config = dict(
    model='image classifier',
    dataset='telescope images of galaxies (Galaxy Zoo DECaLS)',
    train_examples=88335,
    image_size=64,
    crop_scale_min=1,
    horizontal_flip=True,
    targets=['bar', 'spiral arms', 'spiral winding'],
    num_classes=[3, 2, 3],
    arch='vit',
    norm='rmsnorm',
    norm_position='pre',
    activation='gelu',
    mlp_ratio=4,
    head_dim=48,
    fused_qkv=True,
    bias='none',
    qk_norm=True,
    parallel_block=False,
    inner_norm=False,
    drop_path=0.15,
    patch_size=[4, 4],
    conv_stem=True,
    layers=10,
    width=160,
    positions='conv',
    pooling='mean',
    label_smoothing=0.05,
    loss='cross_entropy',
    init='kaiming_normal',
    residual_init='none',
    optimizer='adam_atan2',
    lr=0.0011,
    beta1=0.9,
    beta2=0.99,
    steps=21400,
    batch_size=128,
    epochs=31.0,
    lr_schedule='step',
    warmup_steps=4280,
    weight_decay=0.1,
)
Rows from block 2 of a small image classifier, named by matrix and row number. Rows with one number belong to one neuron. Each number is 500 + 50 x the weight over its row's rms, rounded and kept within 0 to 999. All counts start at 0. Numbers have three digits each.
After each neuron's rows are labels from the 100 images, of 14976, where the neuron reaches its highest value: "responds to" is what is common among them. Only what is clearly more common there than usual is listed. The data: telescope images of galaxies (Galaxy Zoo DECaLS). In brackets: how many of the 100, against the usual share in percent.
# fc1: MLP up (model.blocks.2.mlp.fc1.weight, 640x160), inputs 80-159
# fc2: MLP down (model.blocks.2.mlp.fc2.weight, 160x640, transposed), outputs 80-159

fc1.207:484398441554386532480464493625552523412542484542443476573536494553496554578497492450452461479529445443469442529494475472371452433542496543470478549493463523599572465479478459422496550557503620387444516534471499557472515455546578524534508494
fc2.207:521534556511500473539471417399478415499448507500550478486524471475483555497480495477596566431531610512544469494551549569628581483433576422493634524494604479418480501528481517475508547499418544563460537459492532456465372512503460487502494470
responds to: roundness: cigar-shaped (32 vs 8.1); edge-on disk: yes (30 vs 5.2)

fc1.479:433399429574424539450434544496548498439543476557498473541522440522521535572467491543400526465469427441490413512491454446360523437514559537541483537528500560619552543498507412415485544547555582454473493527470533527470547412526484531486515489
fc2.479:537553514499548497475484440434452435480470526464560457495526475493457546503473498492568572415567603514508469489544525588604566489439583454476602540516599455435476497593456534478525503512427541559459561493506570510467376495513454499469491454
responds to: roundness: cigar-shaped (34 vs 8.1); edge-on disk: yes (29 vs 5.2)

fc1.631:504508464447466564598554614546582580511489468527411496486488484483526482499488577442528461496509524440503436483490538475480477480451496455379493519478455493489473404490486455522522629498500489566524438527528526498528505608450533488479532421
fc2.631:455582539535469518568548462453537538470450465519483586421456581531589455531528471500507414577518480476623564463500447492458467550516470448432523420533467477471566519535494569515374371474507454454498468438553450418550466594463507499530539554
responds to: roundness: round (51 vs 20.3)

fc1.22:482527475471507451647478548549541516502541506508490498502446566461500508506525533463446468503452561374498440473474520501430482526570472487476477493473467531518506482495466494474504581505512529524441515512543527466473461575467574487494531512
fc2.22:558595566496445542524564489391509566503334500486470568442473505552552450508454430500571433549452531559599541385553500530542487500433463402435530476616519453411439455452475558483445540465510458543446528518514560425493415538496603481492509557
responds to: roundness: round (61 vs 20.3)

fc1.269:502443511462479523451451587520493450511558533544495567499501490453530507425545458545356567508507482499481500505498583462474464517550510555520541578529537561608461556619439522486545580545467593399556468504545401509501569405568502540480458526
fc2.269:543480522452645504448433430538409434493564485511533446595526469489477452540505491552463500524498556535420504502466489519511470467493513526626517532559506514541453494541512448516579530573535559574625535447401532459477526506584481467516543375
responds to: shape: featured or disk (90 vs 30.4); edge-on disk: no (89 vs 24.7); spiral arms: yes (77 vs 18.8)

fc1.435:434418505451538438552514619627572568556515514559421537532465458486504451460463514513514522512474553393492454430488519477477497521553479422438443592490563463494506457518497552491545615531456554483476424511504551505482516608547594490461509533
fc2.435:486577451488557505536585513487462560524465391508443545433482470581498443549512551451541472537451575423566536460495418531529482559530485455448492506567437471468497454518452608575464623559541488450478448492574475535515519536492552460471520567
responds to: spiral arms: yes (83 vs 18.8); bar: no (81 vs 12.9); spiral winding: tight (76 vs 6.8)

fc1.39:434455434451553490482509617592576568536531466603443612516448472485581421459505546523452557510471535451507471507449567408489543597564504434463443590476543472522499489474443556519501578551419586447530445496505540511465519571530506472452441520
fc2.39:555531510476502562432447436397396478500498632555548525548554504407498558412563454528539479479543480565482537504508597475441564450482503516498515539466606472526472559509497480458494411467467507521531516479476554441435467472576464482557475466
responds to: spiral arms: yes (97 vs 18.8); spiral winding: tight (86 vs 6.8); bar: no (84 vs 12.9)

fc1.309:426374454554396506423448546554560506447521493615410534551535470526505537563502494488366537535464464559452433494476428468346512466495531512521490500463553541562571536471473463428495536555519557466480481492486518505483525455556445538549467554
fc2.309:511616487447506523444498470490439503474525511508541531494509447500504505547583491511562495485536558461482556487551532524531549524447579523444575532475628521486441507601405556466436434550437572497537548496549525494498447475456483446550483420
responds to: edge-on disk: yes (35 vs 5.2); roundness: cigar-shaped (34 vs 8.1)

fc1.613:475423544447527482488516468510511429472569468556482533559554501515509430528538530535354565399536556513457497550477485400494530509469515509525479568457547562586494530551533431459602546571519540459557470508484421415499475450507487521467563492
fc2.613:528439503475629512444421476526446503576545508449523469498482518456487504462543455562501480493519566462521492491455525469473510499545497591553556509533493555557487515568494488498451358507462476547608539503461524427455457522587585493529501458
responds to: roundness: cigar-shaped (26 vs 8.1)

fc1.487:466516481466489435572426506517492458511522542548523529599493464475518533485567510479410554491527489520481523537487511481429509441492454578564563581426549564620461525585471473457488586571496571429482466429567438465460475446493487565516531553
fc2.487:533471426573559541555484526489505501491494468470519443502496508560446496531511495456534508479417629463524513432514399573503481512481446471477526515535463556458551486533465602498461654480549508560429564475548491460437395512538527490467475532
responds to: shape: featured or disk (77 vs 30.4); edge-on disk: no (74 vs 24.7); bar: strong (25 vs 1.8)

fc1.12:466393421559365520465497475587550531458571524512416474540549509499537560562476433496408490476522441483499411533486498464353474460498557479521466482515505473587608490464540425435518529523532625417473533499488514544500522471544479502514538537
fc2.12:529594528462507482479494476412440463479452520509550529455532477485464576519492514484622512496541552508485534459549544561565611516416594448454583536481620467437467498576468541474460506516422571513460507495496558510492418552487435473483489424
responds to: edge-on disk: yes (32 vs 5.2)

fc1.523:536470443445484472458519575566472506554493563560476485494492483413563415438573439560456516507516551434556499501465585437493498556547452443533516572528534549549442475581467483464524553497485506488540511565477392510545558490542500573525503453
fc2.523:486381443506532525403448461518546511471616577537492540609448507488466532469441483545435468590430470531504465470509529473456525514495516496582393544528548446510511462433507505465520539548491590440504568476433539585426512444626467385452422500
responds to: bar: no (35 vs 12.9); spiral winding: tight (27 vs 6.8)

fc1.566:409347438565362492449460503513542461415510498538460466571536474601513537555426454505422530512436458540502443490499443480401493540513529512552427546496551506581569524470539452382521515555527610456482497525495447501485532457575491491516479481
fc2.566:539611476443498520422484446473405497477493531531536534500569428517544504530530550473581524477563538478465525519573539489499538505416560468440594530462623496490442524615420535463479467551443587500506478507539543498511450494430485484504472461
responds to: edge-on disk: yes (33 vs 5.2); roundness: cigar-shaped (32 vs 8.1)

fc1.106:460324433586347525399470467505530469424522511573459509532552486518522516563464429477388491492522462479491434469518476478375530457527526545519480487495513502566594549461536451436506520518548571459485551470500480514483534466551484554510502489
fc2.106:532598482448515522439499492506462507462495540506534512467540433489461522509517552502594500500523515502456529485560539539528555495420574484433574559442645481471448472595434538455496428546434589492489494538543552562497459483442493463523499434
responds to: edge-on disk: yes (37 vs 5.2); roundness: cigar-shaped (31 vs 8.1)

fc1.67:471478503461460465592537568620586564533505516488459509489449511484455492528428485430538482484494500390527415426506519507478422470510491407421433552544454487492501416465533448520505661466489538595481522559477543562520494571436601468437592501
fc2.67:494588489507465569536552517476521591497443476513463554407458497482511453525489458414566469582483495426578575380535489506449442514501477411439495409589441497510495492487493562526392500445551431460376527450536554524513487563464526486483527513
responds to: roundness: round (44 vs 20.3)

fc1.77:540454451477472510638433508475471542544552497511476558474580490472545510433483547467484504511499486496496507471526534500429541487457480466516410565520612566525481463541466419500402517469475520544465464427558506372423424562566482524409432574
fc2.77:509550547461479512499505548595545485554518500442547489472397493466458536494520573545518481523460527460462466515472537458484521512555487536479541468479503533496497464552501481510533237518454516512520480556503455546546560493438544532558548453
responds to: edge-on disk: no (63 vs 24.7); bar: no (51 vs 12.9); spiral winding: tight (40 vs 6.8)

fc1.628:469349421585324525438448475542477497406519525579409442487555506501525535546461428472419531513538442481523451472528460475407488479524556519508454498545488484569568566458545472399461506487560561477494555477466478493515529454562454612520526532
fc2.628:509587510463493502444494500505447506451509551540516507495533440489473535484500552524589519482520516484442510457540551529517564501416571473442564559493671480479486482579476538428520412534432604496493471544522543561448489505467526460496473463
responds to: edge-on disk: yes (33 vs 5.2); roundness: cigar-shaped (33 vs 8.1)

fc1.193:383484520476530586533501481578495533484551498559443487530393530496489576531534551392481480536430551430536484518440496494513504598558555544423547468503520459551550551565541527497445549519455491402505520461561416533454447513574527462476491549
fc2.193:587602572537517460493530522445460471491499480413585510452498456500493432495519451518490455532376530578525559427501487452564437489482465489561511446482389500465531534506546522528461538434588421595480507494503445461546474456478406454520455485
responds to: shape: featured or disk (98 vs 30.4); edge-on disk: no (94 vs 24.7); spiral arms: yes (87 vs 18.8)

fc1.320:434526547438514487501568615549631574556498442523470527491359476537455411454469516526550494508488518455444421507462451453486500543501426426460498624461530473480490450481484506526528526556471619501496475521491530530538521569475490485478547461
fc2.320:511372493527441569522421400492503387471560595527518493501567488451528565449498497536441516425517391559472488574455525519467497449505491546545473435446524520520540528486529420418504435369506437531522507493476512431434503491568506496546477549
responds to: spiral arms: yes (46 vs 18.8); bar: no (44 vs 12.9); spiral winding: tight (39 vs 6.8)

fc1.331:474363446578365560450488451562537503431567524548371495526539507475532561578470419473427471474537439472539456526512474498386497475533555518502398462572481496609567570476540413385471482473529540468512552481480511514485502472555535506516553513
fc2.331:507561532474498515487510508469452562450460571548500528501517461495494569490461529499612507553543508476487545428504567516552604545438592424459542550528635481466492481568485549431501461513414574516465499534489567563479461488463444456473498484
responds to: edge-on disk: yes (27 vs 5.2); roundness: cigar-shaped (25 vs 8.1)

fc1.387:524341488521515531490427441579537504483551562536422542532504462439524483480474506481361562460562515496530464465542578492468519483494574500505425499470587492523455510492508449503538550501476487460514510492468489446433523461564461478417457577
fc2.387:527591549455530544465510488457421533539498492468584506480504532496501520498534524545597482484524511540502550506505543527518560475428552529475627528538584516501443510521526545504479306574433537588548477536505535484506474476411548521543542434
responds to: edge-on disk: yes (33 vs 5.2); roundness: cigar-shaped (32 vs 8.1)

fc1.553:442363425520346549460496472545527544408516453593453501575542490516539532529466447510404533527465425510499418519490450437367511483533530502549468532499568461578564523485509419396535521545519612464436512519442524543515523455531505558517510504
fc2.553:530597489448516508434503487465419494454482511514524528452553459512499521534556517478586507500532521467475551477571551530508572537411575451426578529466622502491437500628420538464465488530425568479492502511546531511503450513452503454496485458
responds to: edge-on disk: yes (31 vs 5.2); roundness: cigar-shaped (31 vs 8.1)

fc1.135:483342399576356546463466452545528499453513531517388492542575507504531574585474428489406491516558453490527434535521477520343523476541531546553435483537508504604553532477513427443483513475550535460444553486470499474508545452554489536488539524
fc2.135:502583503460469503472511533509496556464484557510477571470499477505481564501511523520594461555540540458481570449516525506517586547450585438442559531512635485484487459556456579463454433531432577475463501552559545548492444489458493446515485474
responds to: edge-on disk: yes (33 vs 5.2); roundness: cigar-shaped (31 vs 8.1)

fc1.15:553477483459512518552499527504560556608482537549432528489519452399533434427421546432528530492475551436520451470452602556495515535497464398450461537490562442452475446486464542502503558480445493499486411569500558483421487621467580446426468591
fc2.15:513491557508493494440452464498469422511508549492513469551526432445473609487499460519549521455603467587489490540517555514554599440446567521506593527453563468486466494522525418473574457503421551520553472512430532573452496433526505535570573390
responds to: edge-on disk: no (89 vs 24.7); spiral arms: yes (79 vs 18.8); spiral winding: tight (68 vs 6.8)

fc1.328:585527492475521459596438550447480529546431527506467492542584610515471468412526480467524534436449542495513432496452505544500530495471408424591496494565495576505464414518487484556454471500558479535408509455490545426481470620505461548341489464
fc2.328:480480460479449555495542509620577510514588500499505514462433485510544491487530565481461517511469491399516486516471501450413470517564457560454543487446522524547514510551478514488473239476489518433504462502555431560534551499486504491565489526
responds to: roundness: round (48 vs 20.3)

fc1.122:511419500475532473520501553526584534542505495577441570525503456457600440455475495490384523485480516435526466441492551429488534530531521487436413565474541504513446476574508502516524550545427548406534443567545446455472539519514567487497466605
fc2.122:576569444480565520601482464518522527479507580506535542538462525431480463436514548436537425519439457503484514501546584527491505499414470493450444587429556491440413459546458566491467583505506585443442495446569549560464467551533455444454511579
responds to: spiral arms: yes (94 vs 18.8); bar: no (85 vs 12.9); spiral winding: tight (83 vs 6.8)

fc1.31:560459467457481542643448525453501527507456551559471486561558544501479573462547493417491443540454462521507454448525554526476538470381448481495440524608538551512520414496443489503440598500563532549498515404504563369504480562554509540429419541
fc2.31:482530507477451539529541540584581464490572501467523510442433481487513503488508573499509520490439519452494475538480535443482482485561500543456618443386493496530531498582486475473525229491474508490512449526514449582555531494458500497587487483
responds to: roundness: round (56 vs 20.3)

fc1.127:465430521467466522578545605549596530550522544542463520466447481442486426493474478503516487506389505425509432442515528530468516508510455460418501529511487463509480505422510487480549629462457559509464465552549510532509559506452554481458477541
fc2.127:506559474504488521547520564451547575566440436467471496421451507567507459546478552423551493502399571461608493432495406567506483548517439389440477457530415525457524491484513596564450597439562400506420443433507522493483452548494456488424486534
responds to: edge-on disk: no (60 vs 24.7); spiral arms: yes (51 vs 18.8); spiral winding: tight (45 vs 6.8)

fc1.74:376368433567397522449475514502520499425507482576451492558571464550556533586456467471440567517414461490465449490493457432350520495547541518553458565526580469566572529472514482418516520591546635476452511516452521532490547454546443534512469529
fc2.74:528595476447516516414486461445418502463487515517534520489547466518528509539577523498559510480569548455464544496583556506493541522433584508417553532459620511474441517645418538460446463545435568505506528483545541478511457521460460486500489440
responds to: roundness: cigar-shaped (36 vs 8.1); edge-on disk: yes (32 vs 5.2)

fc1.55:510482480453469453569463489507480447508521548556562486576505494477515537503526528481383589437549505502452468546509537486479484444488471564580584552442539561579471513567469427466514589570516551465550425428556466503458459459485478573472510468
fc2.55:530513436543549489632435511491482502503436503497571440533508532524473490519474506425505532478372645460532503414504412596480486493472490458518574545520491537436554501514427604469498591510530519599453537491574508463448473500540525515419482541
responds to: shape: featured or disk (79 vs 30.4); edge-on disk: no (75 vs 24.7); bar: strong (27 vs 1.8)

fc1.58:487482491477523510602543579584576554526545525486465515427395521446443477475478510482470467490474546387561392461528555502528472595503506415438524523487493507513504453539475486503488615460458484533487471548491587521511525556520545458469532485
fc2.58:464581545521557470550573540535598568510421487439470528405461458558517466485459490494524517555462503433562514429465452481428494594527438406532448447552442451445536464482488573536451507413525389525471501476524608438450507572461444432392508553
responds to: edge-on disk: no (72 vs 24.7); spiral arms: yes (60 vs 18.8); spiral winding: tight (45 vs 6.8)

fc1.495:441450532477464512526511539596497564497561498475441479521413550517505505467555476437512431550455590392490487455441466466507412581599460573502514508496522507606576510553532555429425545499515535470569527430553443548507466523566492498520534481
fc2.495:523604485534537452591447418386383446484450522504582535497591519503478513522538524480505513501548530532481557496489474543526494408486507503486516506494468563465529519459408533482467398516526503548476507410577487371507378483505505465474481539
responds to: roundness: round (44 vs 20.3)

fc1.488:537423459486461611574492428542548535499521557591406529491552530488517536510469499382413451490625455544508468461586559500449511449456498504498383496499576509545444440459545439511469541462498532520438508507458553411464488492496536522454524587
fc2.488:481554546456466524472519488537535482522552463450534429485434487487465534506497536544566505510515485566486492506490493475550534496516539586504627458488561523519476496534557455508567327540433515586590489523486495498547514507405580519607588399
responds to: roundness: cigar-shaped (38 vs 8.1)

fc1.60:452370427568399525444449535517542515391482515546402471575563456545513547578509412512411512482484435506496403461501477467384515493519566480525470539528517517535609548484514441399520498519524533464494490469489460515529570497547500539530487506
fc2.60:541586467441524535435521440489458527478503558519518554487542469481519507498529542470576518485568515436478539498524541495511536528461563498424569516447625481469447502591436537450460427550444592470495480486539564466490448509448483469484474444
responds to: edge-on disk: yes (34 vs 5.2); roundness: cigar-shaped (31 vs 8.1)

fc1.458:441401431546339571440445479563479495400523564572436470519533518503495532560517433446438509553517450483532464468553431492389482437533534552496428473494496533636567529495529491415448508506565543462488550447487443495487484451568493549556538518
fc2.458:518553514449562497464489507492469513451514571519532490516503460489436572493469536527587482506533510518461500426537557516550572526444594476481529530517646493471469473549467527408509449531411553532512511518503564550457481521475459434458485446
responds to: edge-on disk: yes (30 vs 5.2)

fc1.206:444453444522460463495448517501472445432526560524570505537508471486547500466571466556395551440549489515449488514522533472392464438490479507530433545464548606550473595571488478451463558521546521457571495486552414426505548457534467587511554506
fc2.206:409494471500491481467464517487486492500560402489584504549452472542497473610522497470502490557469601447463526427503424515438479517525522523530513524509414581515543555474461601541419613561485540531501605522580424571534501485514474463451482545
responds to: shape: featured or disk (77 vs 30.4); edge-on disk: no (75 vs 24.7); spiral arms: yes (59 vs 18.8)

fc1.142:386482447436507473491502545522527546541533466649461590592443471519603459439527534498448575536451496440455502499428532428481558609556504529480423558413573507501484503489462513495453554552437564430513445513497474531441512585603480485474456536
fc2.142:545498495464483533368449466453396485516498624541533503560584544437528498440596457575469479487486489561491565511523594427418534456490488553525540535450589494588467590537498477440503488539465563510571515473451512451474434432576515506544495421
responds to: spiral arms: yes (97 vs 18.8); bar: no (84 vs 12.9); spiral winding: tight (82 vs 6.8)

fc1.296:387485453444494483498522625582567567532467444575419575486421481538518451488516530524535526528504537451467458481480545443462542566568520473458493622503533490524487406520469480540481594592459609475545412525487548493477515572496515494460527469
fc2.296:582418531524525545474477385460461406481536621469514458520516507421484557446541494557461491475417495534497507517482585529460507490515478542611508469418530453485486572462539444426499434395496415548530586471443546417457433500560390444532449511
responds to: spiral arms: yes (93 vs 18.8); bar: no (84 vs 12.9); spiral winding: tight (81 vs 6.8)

fc1.561:550394387509497554598426488525538572464546515567413546435571574384518556467492513452454466488468439488520471521596566494465532480468524545504406473551616556550460459514523474466499504482503499485509502429537529431457507520574488484486468549
fc2.561:462527540457498471491546535552574484528490475449559490517420465469458537521492537586532523538517478487457477490487535474482545501509538520473547488461545546460495467497511460489557253564430577509545452581515464523580573485426551519593561405
responds to: roundness: cigar-shaped (43 vs 8.1)

fc1.558:527372449474464612550482448512569523513520539553413558495557525452541512508453490445437470457553417521493472457552520484440541491425507467492414538498554495501466452473554396535504518502467503498487471529461538382488483514521519499470489584
fc2.558:483581540457448553445551523539474495519495473459541451480462518478476544520554552503582540520487508553488510531500532480542527501481539575473642485468534540549481560554552513476535336524425510575568463534473451526570500468420546552630541382
responds to: roundness: cigar-shaped (34 vs 8.1)

fc1.266:482386456538391509453478475514473487455533491570426536544556503470545548606507419479406547474532434480521456489520504465343466471510538517504460470528507564571565573520514442416511520517510542451506496474502443516502528438555491578500518477
fc2.266:500599482481537519483506517532465539443528545480548513479503479509449567507551538552545457564524542465433555427513533521509579530478591490456532534482617508437479479527432576428444420551416586486484544494541562499472467522428475430492495446
responds to: edge-on disk: yes (36 vs 5.2); roundness: cigar-shaped (29 vs 8.1)

fc1.155:473333434580340550447488438522523489435542534551405495508561528488548547547474441475435511510532477508535444526496482501412510439515572485523436466542483470609549558485568460390511516485548520490498552485459480486477541424570478567518574500
fc2.155:513566504464509516466497498477426532470488561541501525490552449481477555480471542485586508511518526527482521440518535533528571502422561443442576554488663452471492487553474559455511495533430577511472494547504580558445465478462489446503483462
responds to: edge-on disk: yes (35 vs 5.2); roundness: cigar-shaped (28 vs 8.1)

fc1.609:552446419517524430595366518475471431471487580511474508555566543423476543494511473487454541427540508439438464555546539541458531441441499484497468508487502513511524484506442467490508545444553503518421561541548535484441515550505502532462459577
fc2.609:395561448466531560521534540625519514500591519491536495559435507532488559487510514548503469575451511466422509510389455485452522496639486563501562466425546517519536488487432531506487381600479586463507507522557443558464525495445514476547521464
responds to: roundness: round (49 vs 20.3)

fc1.595:435399484592312517445461469550476493413551546578480468530560496490520541576518463449409543511513433482512439461471527472362482445550529546510484507478497536595562583484517458420474516509550567457480499447471443543504480398543505554531532506
fc2.595:514618506464583491483494510501451506456521557494542520492487453496438552516518506547559487538501533475443511427546534532513577517468582496478523549498625506469494479540410547427530383552443585503497546581527540522468484493433515455457454440
responds to: roundness: cigar-shaped (31 vs 8.1); edge-on disk: yes (29 vs 5.2)

fc1.24:447414416527410503454451511549556516470469556526409566511525478503532526583501450519392508477492416493461448475504488468362499486546557464523419472511506492535556520511475455376508547537536574401452556537560538537448567468602457490504453511
fc2.24:519594488468490476499431463484459461457472531469528454504567453517485559517520486535587530485554540523460554510455504542591599456441594559467548515424620527461488515557472501460463496518419530551503505454525540434467372502485445498514495417
responds to: edge-on disk: yes (31 vs 5.2); roundness: cigar-shaped (30 vs 8.1)

fc1.348:527486459482454429503423482485509456462490545515531546543533471463535520556516550516380565435561478471474521525505526412447456497470507493561476530443555508572457544554490466498515605497518515455589460502555466437531507455508512494558499570
fc2.348:447561436509573460481522556478464497510469432475594518506498467593504493527543552500526618454572607416497570499440396563444522504510486501477582528508504542503526455578414554500477507554504545474493412623577474508478568455478534593469515492
responds to: shape: featured or disk (79 vs 30.4); edge-on disk: no (75 vs 24.7); bar: strong (25 vs 1.8)

fc1.172:564539472502522628588550471509538613495456548523501607446490546476557516459528461425519462502466548468593515408453482451508475546506541453487537451601500597531525443524546515511434542441523516484483487483469475508442454582541522515469451550
fc2.172:481441480476428457514498555632580466501512509503503513486456489487518494493484484461433545442519476391513443510473537472453479515491470498520508526452517543560512529538467477500492253453472520447444564514556446618538558490468499564525534543
responds to: roundness: round (50 vs 20.3)

fc1.302:483458516415462529584524517521633554559479504562445552470474540477501477464406480399547502490447466486564395439489521545533533501480479396467522558515549452446462451444495469537507560461431492548448423508485564424480443625462575461494507568
fc2.302:510501536476526509481508488596526480543540508414478413504501502444447543501468515506514507449588512535489424559486544503609591479489549558520568468439529480527468509572561415549607419462424471515560458513399508586499535499501460563593572374
responds to: spiral arms: yes (48 vs 18.8); bar: no (45 vs 12.9); spiral winding: tight (42 vs 6.8)

fc1.585:491517524496542556564509482557582540515587501516452539470390510439444561548484608459514462555431535405520474463491533533545536593523576514432499513538518500451489449516479539540454519470426494373459503460555467511481524569551527432486432616
fc2.585:484467521508439490454499471505521457512531504457525449487532490488491531498489490558531455484559439584465478556408465413538485451548537545564515460425435453533560511485565411517566516457489433564559498541452497515521576481506475518659557416
responds to: shape: featured or disk (99 vs 30.4); edge-on disk: no (98 vs 24.7); spiral arms: yes (92 vs 18.8)

fc1.34:480425506506535452542506589606624522538495555530479526523415480484552428484472518505454537522522567384525445452499525451449519556568497473481451558483547474516484436519509481491541621521491556480499434549535558511469489587565572498440479563
fc2.34:470522456503510473597551557509494555541467377513422533450511482570525464551501518468466491525465454467550493452487385505522473522525474466437416462530418506527513476479483534583451632551561454427489421471536485462506505543486560542429520551
responds to: spiral arms: yes (83 vs 18.8); spiral winding: tight (81 vs 6.8); bar: no (79 vs 12.9)

fc1.78:578439539479467486584487525557547580529568584497455492439455523431486491454480510469472456499516489404603373519605499492478405521520459472476469546524493493499466477525506417490532608466513508490476518539532510528544549549464579505502565549
fc2.78:571625489479504490572493541461525493558381455425526502413505546510500497529511547450587493502468526430563546496522517529497533537456505443428567439483540536443433478558467582563452511433454438548423488549612577508514456577447516523499545487
responds to: roundness: round (44 vs 20.3)

fc1.486:509506569552511531354511487560472533436530577506445502471441528403536552544510520495486498569499539476604525494458571463556460585582545599517512451512446395575520571546574611481406530393512443410592496508509418521466460491536455418560477552
fc2.486:567429503466488487477434484529452457547565534521496418500560483431540490458482554551454561403483493578433393579485565451528508490477522527536511509482489439541462532489541405538623478487480459475530429512357576512512542463493464549494537433
responds to: shape: featured or disk (93 vs 30.4); edge-on disk: no (88 vs 24.7); bar: strong (48 vs 1.8)

fc1.25:552383456461447537574497477533566532510528556610397551516533500464519485509455512438471482443539467511498427427573536485478517459431540477421439549480584455508452467491579386499500518525450525471481449488481556410448490534523511511489533601
fc2.25:497560546473489560452546499559502494517536505447536441480472513480459555507525512531558520477526516554506479518482523469564521477491539584500640465461546515526492536548578484499574338510427527579572479519458503540555513474434567523625558377
responds to: roundness: cigar-shaped (31 vs 8.1)

fc1.137:438348432591321581466506468544514515415538534536407436517544477494559528573472397486426521523556431514549423471489462490431480480516570517555422461532467514598569540473550440441495526468527535442472554463497490510478539476572499510517536500
fc2.137:516559526483500493482492484436430505451473562526511533494527487490493569483466555502571497506530503508482507421525559521548609537424561438459564536526666463473504514563460543448488451514421573529455483522529571550450452507481455439484465483
responds to: edge-on disk: yes (26 vs 5.2); roundness: cigar-shaped (25 vs 8.1)

fc1.404:455508487449495478511446576469464444503519486529508555542505531526545460466553537483432552478530490467459519503445519457433471438506496532510530575486578563548506548613440570465465603563483622446502443479525466461469468488523467515477433528
fc2.404:459502507499528542480478476558442500484592445472495500552429579509514443553517509527495422537486586438471543501491461484498451500549513569544513552568449525580513527507495565490456641544529543498531578455507451534553473499508549441489499518
responds to: shape: featured or disk (84 vs 30.4); edge-on disk: no (81 vs 24.7); spiral arms: yes (72 vs 18.8)

fc1.512:521526579533512520421529525516455538480616534521537519460419485382502530517562641552439493576492521423554526506498547488490459565578569512489528481503480440506483578517519575498449556430472490420613489493521417520497540453476465411579480521
fc2.512:496459485445468523464445436478404465529512502510506448497575495464584554469512552513481544387521488623430425565433508463496584426558563508576518480463531457509503553476486423526588525484415474498528470491368568473456516470516495552513568479
responds to: shape: featured or disk (97 vs 30.4); edge-on disk: no (95 vs 24.7); bar: strong (42 vs 1.8)

fc1.275:451377437597365550434447498541532496431521522548409467555559502523524545576457472469347510481516426465505429505489485463360529474515558532507413489513491485617533530470509465428488535513522551477461547490478534513485507466561496545513516558
fc2.275:490590514477505495458487508445474534446477534491538530459515453493466571526528502539598498501530569485464544443533552560578600508434599456436575521475617469463484487572452572435459447534407573527440514507554543549481424480462483458536499461
responds to: edge-on disk: yes (34 vs 5.2); roundness: cigar-shaped (31 vs 8.1)

fc1.260:426511495495488511557458605471463513436499547536504602513503517576571475465493596472478522519463491454491494484448522508443413499489450518458526532530530574518583570501468565388499580534525587490511460479565478453518586466535523512444509577
fc2.260:547525488492475516396491489489398459503536444489564510502537477527515412555568447543497473520471558548505618481526494502511424459538529597555551535516465526499480556563494496476505663534544527501543523477493472528535426417538532511575512374
responds to: shape: featured or disk (71 vs 30.4); edge-on disk: no (70 vs 24.7); spiral arms: yes (54 vs 18.8)

fc1.597:521472497428512496610510508550581577575471521576441513466482491408525426440422539453529532489449521462532387486483605505487526549496439408454483557473541420494474408436454514513498546472421492517466422564488526486463477604501540445449459571
fc2.597:528502553518511493450477468534520454476505562477504416520533428441456574505498485517540508465592495586480448530498543506584591440473570526522587530427567475502458496546557391466593441487435530527541486530412533555481521457540467544592572380
responds to: spiral arms: yes (76 vs 18.8); bar: no (68 vs 12.9); spiral winding: tight (66 vs 6.8)